Rows from block 3 of the text encoder of a small contrastive audio-text model, named by matrix and row number. Rows with one number belong to one neuron. Each number is 128 + 24 x the weight over its row's rms, rounded and kept within 0 to 255. All counts start at 0. Numbers have three digits each.
After each neuron's rows are labels from the 100 texts, of 14848, where the neuron reaches its highest value: "tokens" is the input token at the peak. Only what is clearly more common there than usual is listed. The data: synthesized solo parts of chorales (CocoChorales).
# fc1: MLP up (text_encoder.blocks.3.mlp.fc1.weight, 256x128), inputs 0-127
# fc2: MLP down (text_encoder.blocks.3.mlp.fc2.weight, 128x256, transposed), outputs 0-127

fc1.31:119105151134144128145139106148125126122152084142095081102112166138162130076103103129093117134138127086112131139174146094079130110191174137113084111151156137121130125158164134136159115116126164130139147115144147184126080122178133094145114107124115155093116105094107153153142116143148114123126150126152096117129165125101136108109149133095106126165138100115101125120165125149167102125130
fc2.31:142134107136131135155119109157110063141101147134140205080150091127141129143161147146143128134125147147148132158113134125150107117124097125136140136103119127122148131128125121120122140143103121135146124139136137132144122126005103132120152129139130141152096140157138141126135130094129099100045125113131049139131124138128115135164091163166152126130126117144111151117145117123145123120110
tokens: "d4"; "e4"

fc1.177:161107103168137126160151137103130172110153143123122091121106121160115098131114114143142111144153160093109119164147104098130151114174154130128097137144100122124124127176099123164138117150146150095184117162131155151152089121191174092142157126116131123085133123128097112166151127127129116130159168137146079141113145157126171143134115135077148103130104113088145111120150149154117119143152
fc2.177:144131122140126123173125098156100051143097134137151202079140097129132128134160138142136124131119151138157119167106136105133092121127101115138138121093109121123144123131118126128127133127104115140144129150142128143139148129020108152143145138142125143141102136161139148120139125091125120082051114111138040134139117148131121144141099148152148135142122117139119138127144115125140121123140
tokens: "f4"; "g4"

fc1.42:154109107097107126137139104168119142088100086138111170131126105116081161128119137117121164155172126101126119138145142166148089098105112079141173140138153119134152164128146153110106159152094098111143132152126122109109127123121107139121110155113108092141119120113161144129127097128096125129104147122051152047126127132105113142072092119152143123133114134121113102165109131129134157110102
fc2.42:127112111141141171101168118189125110141109124161139142150125124142140118138162151125115137106104148178108097120143133100127123159148104096146128122096126124093169125095139147165146142130105125147143135134092153150128090128096097154119117132111178173127166077130116143135152152131148119131061130115104121134134074169088110151134123134139190096146120148137136143111123123141126166098085
tokens: "<end>"; "a4"; "d"; "a3"

fc1.161:138115126167151115166157144096116187101130141128142104111104112160140139134127120120147115134130171087124120165159088115166147117162139124120102117127093120133131111157117139184147131157134118093172127162163159135132099100182180094158152124101132128094118136132113125152148131113135114126160176153133103118115157158138154129123116153074151104132115111073135107140156159166121130146149
fc2.161:149127116152111116179138090159108075135103138125149214092131087140133129138162139128147139131125155135161122173101126095154096111123100113146146112089105116138140114109127133117130127150097118132145133142132133131135161124036098136138135120159122131131096140155138139134124120087131119096060128123145043144130126155128122143141084155156149131128126119130131130129147125124134122118136
tokens: "f4"; "f5"; "e5"; "e4"

fc1.37:147126144151138170129099120154146125175115150112173118110116149116147170105108094138111139089127093099096130150105137109126147115155171138063094099122138190126164140089125147106169107104141151095106164102124157136155129137119103154126090172128145134115117120144119135159104138077143121149142088106139129130151098102155125135145154143147088153160123112119133109144133104134085147151104
fc2.37:165116102172127147161113093186133081146095143133146179075134083147161132117170135132138124124126113105160132185091136123153106131139144115101125135105106128146156162120110126133155140117123135114167147126148155132143127149076102158116145153165109147143095129143156142137127125092127112105087135088150086138107120160148117155135124170188134132139116097134113103128119111120097132138100
tokens: "3"; "<end>"

fc1.127:086136172112086154095156128166101158192153114074119156118126129127131122119119115113103138120127114086103123096141115161123145120135120134130131079116104175119132154108132102110102121118104150148116151114128148124118159161110083127158090175119157111101105105140109122108118105130087120118129113145120161109157134109115077158160135128158112170164123158115102096113162089152155152140132
fc2.127:159134122138142127142131126201146153130095197125119157089158097131157144109132103147133148105117139132147113150114127119144127080148133146152144151127131145125139090100176113118177137183105134102141148090135153170163136129148095086098125136151113125099101127144177146127128120129106106153131123105170117157138120135136151141177128145180125099115161125108098158097142089128106135132133
tokens: "4"; "c"

fc1.48:153124116143115151142150138125133172122110109103139097113117133150134111163111111131138102131158166094112096157167130110119134098176144125089081148138096152125162103173130105155129147166137155081168106172161169124145093130175176099139149136116145114083122134115101113147150126128150134152158143130126109145135142147112151139106165159111154089145129116070163126143139132161113139119152
fc2.48:142142116132136122173123092149101076134103150131132205086141088138119138150163139124135121133136155135153132163114136112140091115116093111143159129099114123137141111120120117126122143153106114138142120138145117140140171121021110141137137133152123146129102134165135144127125129096114119077056111120141046147126137146129132140147079156159149134122122121137124134120143124125137128114132
tokens: "a4"; "a3"

fc1.85:144133169096118167133140128121141135149101108065152130122153178153114121147109107149092113121147115106116148146161174141105154086145131136092134119124135184080136147107119120108140146138119124114158163105150138164159100136128113126105147174112153081113075097140113137137142089098134148173105135129107146110141103102124117137120146138193117115123139152117134154096113112149122185115121
fc2.85:129106121182094127111115119196107092129121144146151165092168049116146106138182105124131122109145138159150150127089133140159106106113131118115161127130101143136113154104118105126140150137098126146114105116139146141146138123085118167109156153148124147140085118137164131114146124133139093096086138117153089143113137179143091129121144174169150111155119125095142105138134119128111146098105
tokens: "#"; "<end>"; "c"

fc1.245:148145131116147124068136130166137124135133115134134133130144130096116081112120158135102127128134103159118127119105160166071122173125107146145130133138112158142132090139114102082139119078135114142131141113095120131165076109079112168144113148184168117151130089134101107107136175157156156140136132133109133169101108112151128117160098139136143108085117141142169162092118131113100160129095
fc2.245:120137117132124121089112142128141167126125142153147126115088138111137129114113102091106130140104106155100115105160131166120186133145127110118113139124160092117150134126136145138183121156133143119120141125107151128121068125188151134103146132102151093131178091141110133142166110185161138122124179109056185161140111104105148140117176139110129117153137159150108125139115132123131135118091
tokens: "<end>"; "#"; "d"

fc1.91:120151137110131157140170139166077149193111100092117124135120118098140167095176123088109099144104112111141094107127152106091136157127141122109146083105120125145122116114162099153110125132141152123120143093139158135093163101130057148125091162130164127108122141140136116134110122112133125162130127148161145119149134112135085163139148096157125155172153126115102117120128084145136139165094
fc2.91:156114109147133122113127108193074092157115167123134185105150100121150106113180151145116131121120120139156130161090148117131087116123104113155160118112120141139131109108128107103153141158110109148138134139098132184180140115076091164159136176155132137119113107128138119143154123124128108134078105116156066144117106141135113147146116143157152110152132113123146146112140079152106131123109
tokens: "c"

fc1.220:133102150153127126161153170118120146103148105097097109123117116170112128113145117113143125133141152104107146143158116101167166094120130091123133088146147106166154101121156162185142116139102120117128168145141148138131116147169152080156152120110138134084115111158140116161125132114126139115139154183117098112159133154099151145165092155090139113153126135077129099174139163115142108154167
fc2.220:153131122152116138150136088152110055146098153121154200071146106126133118123134133122133126120132162120155126173115129123153096106129091112141124107090108127143163116134119121127133137148118109146154132155135134137136127115018111144149140126143128135125093128152111137140143127094137114121062130116143042128127130145138112144155105156163148123141122125138111132119163129124131133111121
tokens: "g5"; "f5"

fc1.124:121148116114133129087135132132140090130136136082124155153110134116090150115108131119124155107102109130081150128149108156203098122086130084100120142146130153135162107115109156132144083141102129118118144154105131113152156141100121145147131165127132097126167103159139123131114123117061136087117100165087150127162145093121116162157089143123105148086088139147139111116123081094111142127113
fc2.124:102123160154105117181139135098091093119121112086125122103117113147114113126073109125130149116133164127133150170197101130188166092146136096108114099147122121111161111094118130150146131133144124096138154159137148134124104151122143134125141120094135159116106097168090160112114122070123135124124154147097080126128173134115132156150114154156141138116108114115093093121153176110147126120142
tokens: "#"; "4"

fc1.28:141145124102120097127150104113121066132116088098098140149177098116148110129125145140095129145142150150121163103115178151134132145113124068139144131156110097140126050110114090133130099096138084150135142133102098139119103081085112125143148105154108121155125102126142087137115144108125174107122157144107137114113138125116092115094145154129129113118100182104109105107100138093116136112118
fc2.28:141118146096147088126144102140134120139103100160111126140154195116177150119091113101130124103150149141148101096148182131092163131141132137120098125103162085093137081154132131127137122104108141134136126109129136152117104086171144103126142119108187116166129123100156098124140130162172134144129177137098165127140105120121118116103153131113112122142144142158078166126105142129161106124171
tokens: "f4"; "#"

fc1.211:149141128159139185158149155121099138110116108132103116144102117134118095149134113155153090129135150110137125146145123078123101130122147133109104149105120104122123116123089129142145076102158101112183137145137136137099166148172135140153115095101156138144152174155141122172140147073121163116133108113148079079117099138156151136128102085108171121150161140128129098150107155164103104140141
fc2.211:151134136176141126177131109150106071156101143130155180123130109121146146141144144136127127128129166131179145170110129107145110144110095120137144113087098129122141130121101142119132134121119115135134129131161123134142156136026108144129126110164127156139102143157152164121133132062132111130079128118145048154115122157121123148122099144162163135147130108138149120115143128143107133135098
tokens: "<end>"

fc1.157:096134139100134145137135150172088092155106093105092147097134159131129149093151130117113130128106117147144122095119157120135116170097116116108118093105163108106116148095164152161108135141103133157081156130113156166132170115097096136125069117126156180127134140105167153141111160124148119105111112158149146106136108093121073103096132118140108152162143128152122120179119144130155125146098
fc2.157:162108170112165084137137090113119131122125096111120132184127160101161134131086140098126114127122121103137127102151129130060099124112149147135129098096127120156118115110152136096132117124141121152129119105127144154044115120201132119137130132136144143112145131093095127128142134133114099177145125138127173104081138146084114134143115113097150108160133114110153149120117157177137104118093
tokens: "d"

fc1.136:148101110169150145166127145091134137104142109139135096104117144161139104148106099166162105115144161091122114171153106093146137098168155124103083137150116129103143121161110142174148111132144158081160129166140146153151088125186173096128166099110117156102132113127105127150151145109138119125151159119143078135136136152139166131143117130089132114108107102103135113128155161146126113144159
fc2.136:154127118138118131181125110157104064141109144126141216089139100143130129141156142131136128118133154133140138170129127110162088118130107123128142136090107122121151130111116131125134137145096127120149130143133141133142147135026104143144133118132129141138110130157141149137131124084115119098043111124128045142143119149126124138151100154169152126130118107136128131120155119122140124112133
tokens: "d4"

fc1.226:137106127175110154173132139100161176110142106132147109134107113162145112131104103139143095130142143073112141144126102077136135082153168131132081116138094151119127120144110139140146129128149123095174120100140151151106092115200172101148128143127114125092120123129113126156112132088126108145169151122142071102121145162132174118134126138101132085139143107085131104135158154124119128131144
fc2.226:141126120157115125177118102137111063149096139113154205081145095132140133118164142134144128128131147128156132151100140112149107131138100121136139125089098130125141128125112119123130149139112118145139147144142122128152133132011099134147125132145130131141086135155146141127135124072126113095066128127144049142133118149132099132147126163157150126130134095140121137116139119123138135123123
tokens: "g5"; "<end>"

fc1.117:083149129083129121112097088133115154117098134161145137123133140084089106161123127122115123152158131139128114135111145145077112140076089134124134145100123137088118149157103102119122180133113107173109116163131105133149127111114145153097148166106131102145151154131120127084171091132118157112110134104122144123121118098097104161113156113174179177119110137159107154125115090159132169144120
fc2.117:116140147112108156147110130131121122122117135162149194094182085134115091173166107134115107146111167168146137107114158125118161130140116108155198170130130120110108121127152075132161171151138110147156111137122116117150127102086124144094163130136111092151087121156117110112136117122122114111068113105118105151122119145107119106142134113196140126112135150146110154123115122117135122091142
tokens: "4"

fc1.56:084124130099141095079134137176124193100127150108123119132121156117136147117177137123123141093111135113126099125142100162128112123120076116147144150131103141142143138172160136124126169152083137117153104149132098111137161127113126106162129147109169077127132125134139119117154087176118114123113108131131137160113127123146141137176168112113139124127141113117119172119155055159175158113148
fc2.56:110152135139118123114122093153103095160109163108160173055120111104135135142140116104115118112101157110121131135159103117126108073147103132154142117128120161132171108095164126138151143166083111135105125155159135143149137110137098165137121147129148153086123118170117172133140108097118115120084115082131066130169144133127137162152100141158121114128120132133114106126180086137132145130159
tokens: "c"; "g5"

fc1.83:131139155098077104136146140123129139116128118073141141164151144113127127126117127129095135108166138148139166106117154119116139089097114101128166095092145117146147121099129094130107166123110066118090114084148107112083127114125096131119122135095151111118071082114149122111128100137135130111081144115086124101162120152126115154118132153130137095145174130079134145123131144145167168078142
fc2.83:170073130126105144141169118179158120127134105109118168119133149135155108131130132117120167114151091124123132118134156137104083160158143073144146102108108126146156134131093094110156125106139116112161127141110138151091154133146140142126095125154112153132135123118093122124089106086121092198136114147113130080104091160107098129144097118150143101141130139125125092110120127141093135063102
tokens: "3"; "<end>"

fc1.107:155125118167168155173130153089131147131148123140102092117111115151142109122119124165120095141156151082104106173162115094112159099167158133122089129162113122131152125173108122156148102123149154097151119151133120158143069120174154094149162107111132141098134112123091126161149138113113106111166161106144082135128152133135172148141115139075137105135122124101114110122143145154132108154150
fc2.107:155131116142130135179119103149108062140098143124143209100129095136133131135141145124129123144125150127152123160115140115134096115133100122151145134087118122134149124132121123116114136130106107142145125124151147137136144130010108130136140119147120149141093126149147147134128132074131117097053115108140040137135115147123117138143087148151150123137122112136115134114140113134131117117114
tokens: "d4"; "g4"; "f4"; "d5"

fc1.65:120136121102138130121124140152134068109119116106105159132122127121087151087128109147122153092111110138080146144148147156160095113078139113098128139141190129134179131078121154128160099114111112125128123120101125142148133125108122160147151138079106096152158080134165147145115114127104145068100108088086156106147125079145126157146116106143092157110118132148112120138116088116123121122110
fc2.65:149102151133127144164145131135154096127106106132155098181117159099123129132053095113125145108128135095150143134199107158123145106121129102104111127102149125111134121126091152107171126141102147136144164130117165136117071147140109149108138162132172167110109102114100115127127155088116120152081169108099118129118125150072120165140131164157125121106117124137116114125152158123154132121094
tokens: "#"

fc1.139:144129182117104082101128098154135145118131145102140152099135098147113109123119157098076138159137112131168163150098136180118146129148168172143171099122102153156116124111147115084115143110135057130107127057159145133124143102110131113142109111147120098127101135110120152144112106136105119117118094124132175107091129152150125132108090149132123145148136097124112154113145121162104114116090
fc2.139:155165118123107092169132133129146099110098128094113124124127082177134091144116133145114117148091140134128154164108116097157122095110151153185128134106150118167154114103106132104158096144153091130157132108151131124135153135149139112139147102147083130128096152148156128167133100081086098098120112095144104143120135132162160152170103137112161131153141140109117127132122066145107077131113
tokens: "3"

fc1.134:143116112174153150160116136087109143129136122163100090113102133152124123140124108137150116131127143079117116168163092125136142098160159133106094116153108128119141139160104130162139112136131169104149121179128140142136088126182162116134148116119115158096137132121098132163159126120128087108150168131162075126124172162136166156136090137068126128129110095108125102144156146147139108160157
fc2.134:133134130133120135172118112145104055155111145130143198085131100139131137121141136132111126132129156125151128158119130110142101108139114138142146115101110119124157120113122120128122139127101125145136138128136144148147132123000115131134146128140133143145106127152145156116136137068122115101060115106130041148140115144131111133158092146157146128136119112140116144110138120136148129125127
tokens: "d4"; "d5"

fc1.175:094151166119147114138145163150044139131098118151132120091117145116120195093156123105148147115097125124135146118119130111141114146112118126067098083134143143167127123102165181136096144143115121138114135096134132127092151089142122168154113175122144148119104144142116152160124145144163157080138120140167121145116153084139123115101150106122106129135113097116136144160158150124130130167130
fc2.175:139115124179101136162125105174103093144116135152136191084132099112134126125157126129108153127123114151136151157125149117121133167119129091139165111097098108160128136105122081150172125140129164126132107146118148127130112140044111161127153153155139125127111133127135132130137096111136107111052136114105098162112115169126098144131109140152173121172115098166126117153122109122108127105105
tokens: "<end>"; "b3"; "b4"; "a3"

fc1.63:116110109142127111132154163169095105124132133125123121126102126104103134085133145114122193123122083167139140113114104151161082128114132094106165103095094135169121160064148115152127144118145150130113113136117130092092135124101124128124067134117118153123146147142129137085112115174140097098114106161145176090089151132105100138128133150125136118131124085103157122157157138119134151087097
fc2.63:127122144136137098082151142146083130106104135152159131122105146107147147156132117098152120135092098167100153149151111098140132129106137132108091125101146098119105142099158179124091126152119113113145097123145175101084121147189143167151115145137145165107167152095113153159130150156157134099129136121109174111118132137127086110105132106097129153128102107130161125190151153162119119147108
tokens: "<end>"; "d"; "a"

fc1.193:130126114144079126129099116114120106096126093102170134108144151128135118162147134140164106154101134169139156085109129101120108133114124122124140156123137123127103132095167108134135152140179130122120125126156149113128135157117136131105118098151099151111118121130159150121121131121144122145122142135098162084105104144125111060071184162160167094125176152085181129174110152122135125093089
fc2.193:161120101130129162177118102115121068124104143142182163103165120158159125152150141150167121139121153155121134126103140101173111148119111123126129159079095133144163123125122108130130134129138116160172142119147090071112120124057147116139122102145088131153087139133143129143118131113148107162069111111136086112124120160112104078160102118131143122127134118130138164123131142107123112095122
tokens: "d"; "<end>"; "f"

fc1.52:159120093125126101097147103147140098117131137149117158176135090080127122125135139128152125145143084184107146090076174127097096169117097127150140157111128130101113094145109109065139117118149107155142125098086125098107112093096084166160147126126115125157141127108153112113114143153150147142116097115080148150114111114112116118092144092120104116087109139138125132122121118118105104105098
fc2.52:175110133113144087144142101137138105114117113137125102138098149145163120120100158127122104157153105117155130151104157115080114160156160141156120128125154101125133139165154119073093113114137100143169157104162158162096124128142123106153122106197149145135140107099119128125092183112144101165117126104106129131078090148127138104113137128101138105134147103138149167134133163178136095146144
tokens: "d"; "f"

fc1.129:148116108174135143158128125095173181113149134122142087120122105144143118149117115140148128118142138091112108158154091090139147106189154135116081135128083141114137108152119131157141112152155146104185134133138139159136097124183183096132141109118129122094127149162106118144126123119123119159186155134152087131125135160142152146142134167083147103124115097091125112118161132132125138153155
fc2.129:129135118152118131194109095143104080133098145121145203095136095128138114131168145125129123126121152122167132162112122119138109127127101118152166113084098125144140122114105115126133140140120134142137124146139132129126145121026102135133144130155128137132098134158135130116134119085117114098048131119137043131137138162118114141156095151163161126140135118131120131120148125118136133106124
tokens: "g5"; "g3"; "g4"

fc1.73:157103103164140154170138152099127168105145123127119104123107112153137110147119118137159103152118161090112119169175092097146140109171157127120097141147102122128130115168119139169144100167135144088168110170139160146142098120188176085158147110119120148087136148138093115156130142118113114121160157146126083137121147152122158138150092128092141112120104125110142105126155142144119106146157
fc2.73:137132123140136137180132102142110051150110143121135203086134099127140135132149147138129130131118161137163132154124125112139112125133095114137149125098106122123141113119120128130117131134106126135140131149138127131131144130009096137130141116151131139120112140160125136122123139080119126109047113126131026147138129135118122137152088144161150136126126118142120139116146125126138130122126
tokens: "b4"

fc1.47:150137117145164131132090121113144115119099144150130136119091106106107115136156143137129126173096093126170127113065097129119127119114172149105143188166133137139134164109145117124172145083163105110125112133143142117101130130124114150111151116120086137130175170160131145147107103123080109115139088053132146099094136113092158153134144105144132159116129101142130138157119107150121089134102
fc2.47:137130119145145154179110111111122091136100139161139146091122113137128114114157124136124107178094124143160133142069147069120119167111143119146159138106124122129116143113131115120126145110143115131169144105137112131123158120058084140128124135168086146119105144124134111133099121079111120121051088087134084136120100149093109124131133095160139145109153101151114148160134097142090119137139
tokens: "d"; "<end>"; "g"

fc1.179:135115144149134095143146105142105156112087145137122146156068098074103119094168149111089142162138115118169129123094132130112118094112135111146161130142134136156122112093115075126137160087134074120134101112136135157082147093131102139140156137111120113132153116148142109147099083124103126121136141097091147088127149132115143188124139127120144148184153124096104103112136088157122128113112
fc2.179:160138106128145156167156104176099095155099138133124132095141152130160109131145123120113102131095147158157124158099165065096105121151120149151147109074139121146139126112132131117137131127129126125141159098121146180147168136093063127124123145147151159139111125118154134146105106100143105150085112111142084122134091156115118128141106095160168110127178127150125152125123085171117102137146
tokens: "c"; "3"; "g"

fc1.194:160094105169152159168136150092171151124171140136111092145130145161132113149116116160156108117154146115122112153150113092144142124169161144104082133144131112089120152168097136137173111147156129096165128142120172153148108126192151097127136087125121125095123128100126121147116141110090103146146145130158093121123106151114137116150106157079115117128139085113122114146153157133140093125163
fc2.194:146124114152118130181120099145118077130096150118147204091132083142152128127148140130129126145130148118160126159097134121149102133124113135141138140089100127141144134124115119127135141132117117139148132133150132125123140135014123137137142117152109138146102142169136141126121126077116109094059117112138040144122122145127126137161096162168159126141125114145112128114142126125131122116122
tokens: "d4"; "g3"; "d5"; "g4"

fc1.149:115109121123131135127148146145067104163149094145102118166134128111100112087112127130139115149132115146177128126127139113095120152101127127138171088135150086118063164137136122111075126126150141161097143115092126132091135123106077134121099122157115154125096154086101124123114194128139118153112146169123104112133136137127095128088110080125097142126127097170132129112140159140139092148098
fc2.149:143129097125140082163136114118138057135138108117124128106127151135156122110106145150131083169108129106149132127125151095118102159159134126140131142102134098149136140122108106150143131142155121147170170155152164163141068133099108147168138121157132162134124116133142122148148158091142085151101145076091086151113106122120103107145167137138190090141136109115155150157096136150145107128115
tokens: "d"; "f"; "a"

fc1.101:162126119169129140160124154093121124122152115118099100114112110170155133130118117175152096147156159093117123174141113086143163104167169143129107135156111128131129130168124157158142114132164141102156138152138153146143099109187165098126158101120095151107102135122110137165142135101122108118169160113155078130112180149136167113132093152087113127123125099110116099124137160126129100150126
fc2.101:141134128146137115177121102152104050120086147128166201078128120128143126129130145120125140126127149149157136159115143115143101123135095128138139122081118131144149126126121130109122135139099118139141136126144121131133144134016111116141132124141123143143104122155147141116121138088130134104043110123120040132135129146119130133150089146139150126136141100131133149126141143145139124125134
tokens: "b4"; "d4"

fc1.135:109129168117126109107103128152088114139122125137124133097120132139117158114158132075118110142111093135170187136105130162173138139115134156137160078135148114165102155098187138116102130136099114155050124086154142117096141153111096113106149140162150137102100133100121151163122148143138108099114114141142165127132139142150115115106087118141111169129126103143119149186138149128127111146114
fc2.135:165120115094122104155127107131138098113115101098090085139144114148117098145102132137105152140107098120141171149141142120106153128153160126147160094116165107166138140097132091146161122103142102132149158115128138180132118123169144103111112120128110134167114144130139109135147079079096080144160153087142141096116133135126147151149103169134162120170162123108111111150112070157113097102109
tokens: "e3"; "a"

fc1.102:100095105153111127166113147105117142117148096119132095150119114156122121133110124126159108139124149081106105151164088103146157107166151141116105127159107133118119106151141158144122098161130139097181135131137159169138085087176167090164159157109105162085153133125131135159162146133154091109170143129132084143126176148146142124129113128094145106128102118106110119139159144135155099144144
fc2.102:144136125149121115176128092150113064130098160125160205085130100132136120131157149123118129134142134124143137165114140123132111119141094122137152121105105123143146124124109106124127139141091119150139126135155134136133126140017104137142142139159122125140098125151130145126130128089123105088045114115125048152129131169121125141139111163151150123143121114140127143128147115123131129123121
tokens: "b4"

fc1.14:136165074086122126088153119136120147133161137102112167164133129128104143155135176120133117121130108160115099125139114143146076144088086123162160168085103133114130128103123092099137111156160129156147112161107100101134174159137114163156087134126138069141178149166143111127130117133074138144106106145120130141128116124116115167143141096143149129147112149145162130127101100111114141125102
fc2.14:163115140134101141098166091158144122133086134130153199139125103083151140156120110120102132121130158106122124119142140155104111117153121097174176135107103147130143077112130148104145096150093103144158128123127153136106108118119080158149132148159133131095115109129142164139141144121136096172064117119085101141133111172116130156152129164145146117157132163123134133098149081156134147121115
tokens: "c"; "f"

fc1.59:076137119119143100092096156134116108121120122156103151099114115127068132076142147127109145153111086150134104094119122178118154155091104153133151110147110150156143150105158127147124134092110081144117158164130131117144145132120117135146143124095152123125159105174135151112142113124104142058111085122117169149134124076093120147167151108141127157107107113149095144127131122130170138139101
fc2.59:160158106140153132130121110124121157123164140128108100104118128145145161111100148100122124148122111096104115116131130152109145155132150114144114142169160106151121103155159102140121106136149213107101135138114141128112092141181121109141136139172106116105149112090113094156113130175162082123167156125121143150103134150097125117127146159056079091141161139130137143168101113117110115114147
tokens: "4"

fc1.246:098153157106107110104094096127100097102087116132187131136150134097145129134167116115121151084090118172129192106129138147124107123104110137136105147124113149140115070110103115097122153126128112159095093123118087100133123127083132173151142171146134112143139110122113124086146113141165150128107117132094146152126131103150093088123156109161142135124128151147170163106118104111101161132111
fc2.246:079090159159165140108082154125130156123105160178181138127131138099111102134125097144097116126101125171111148101122142111087176131114125139132127134141140121102109128119177134121191151142136118144120137104135153131134076107131132171121159129105176114112141091133093108112134145148138148152117140116072170155144104109079130123114166125145150135125103138152138176122147141126137137112112
tokens: "<end>"; "#"

fc1.71:136143151112089113095136150144118085119126112123153150125131142149087095115106128155123115104141110136110133154122170144108123153068116135131123092155169111117144123145088146108153124124139071153101162131102116132185148139104121140156128164126135117156105105101123124151174157134131188094112111134113122176114128077153116085110099095152098146097129141176124139109106136119120126168101
fc2.71:137115130151080148126122142161085069135126143148165189063140099161117120131161110120097111102129158155105154176113141125135112131137115108108117114106112124120142143102137130125179117102129106137153133135124128109169123120122157174135170138126149145185144125192108117165129125115146144068099097132141082137122114107140120121141109153163134162121090130156126106112130133104120121131123
tokens: "4"

fc1.79:112147147124115125093109093131090121108085119135170155163135098103152151134159120065149137112144146139105143122089161146147145124090095136150139155145141135148136078150130101094095149141095120142105103131144047110123163122111137120166130183105100079143134108105127114113159099143155122117146129127100138105129163089129137100102107117142092122150139154142137139117137112143086126153128
fc2.79:117120137144121092134130099158079073133098143152160181100165137114115145132159140119093115131128174117178132142109133129117105126128104118143141085091074146121134105119151144104132126136096091170133144135146139150158157115094115119161127130151154148140106157180147163125163146106145125121082123138161077145121102120140104139132102149145168165148117099150124149112164117148158117154130
tokens: "a4"; "a3"

fc1.1:079099154088122177138141086123121147156100097135150107175133118103122122137149101076122134109124135132138133124145149126103125113099146090145150128104132113083106104126124108141118139139096156141141109113119134157137143115119129132094134191115135068132113137111095105102121085083158135122084155104141142081155154149101091159122120143150151172138140137172110122105143080123135168129126
fc2.1:145128126144101117107136097174115082129110127152118179109175105113104136151150142115141147140166173131157112125130150169150087139102088088153148120112100131117134122138108130077130134159090129168143119153111135136154151122075116136112119137169114159144118145169147156108156149127128114086071118135141072153122137129131099147123120181154141147117108129159101096124125120110160164133120
tokens: "4"; "c"; "3"

fc1.156:113134128132140125127163160122096165109142140097125122107110133135091134128113147169115127132170159112071102152155129139131106101172122077098111126153106149122158121172111105154127150142118120074150121157143131139162117121154149119168133137102163127090126099161111149157159115157137139107139161144098108120129141114151165178094115122104142095134128121068185123122126147155107172109135
fc2.156:166132128141126119159135096158090054146098154125135198098128093128127133134151143133132130110132163130138137165140126110148083105136107118137146119086089139126164117116123134132121135138091124129138109139135134129135159115054111150138131137145133141133096136160143151117126123086133123086058100125154044129135129157116131154131078153151142128158104121110131123125146099141131133110136
tokens: "a4"

fc1.12:147077112167124139164128150084147148113151129141118085115128129170150136118104108156165126114134161100129117165165105116166160123185165133120094119117083145128131147138120144157140112149159149113167131147142150127130102134174169090117126108120101140092111168139097115133141109121121098137169149141184118139120160179136141132139118153092143112131107083106105101135158145127151122122159
fc2.12:152120104139123121182122105118122060135093144117148203097129086136129133121146139136137123141117131120156131177117123111132101120134102124154137127096104120132134124119123134130130129129115112155159141142152137119138118120012093130145158125140120139140090145143141143135125138082122121098057125106134040130129131146133115133157093148153139125130123115135105144120150115122145120134117
tokens: "g5"; "f5"

fc1.188:135085102154115156134124113144106144162141143135132128175130072096133138141183122099153171134126094125139138138089100136145134140092150115128152110144088156137078156145125125108128145122115145145126117119105108134104162097122121124135119184143091116110121180143099077119109109119108106152161127154170134088099177151101109142135107137105118176155102090165105112138145107132101132139142
fc2.188:148125102160135101164137091144115077137120143154104157117127104105146143123145171125150131188142126129187103135112158109114116164157100091158143101079092124132126125135138125149098146136119106167182150131135154157122098108055107100144124140150136156148116170128138133114155143113133109119066142113145087123116126144127097136124124148108156131138132083152093141145134118145153121152121
tokens: "c"; "g"; "f"; "d"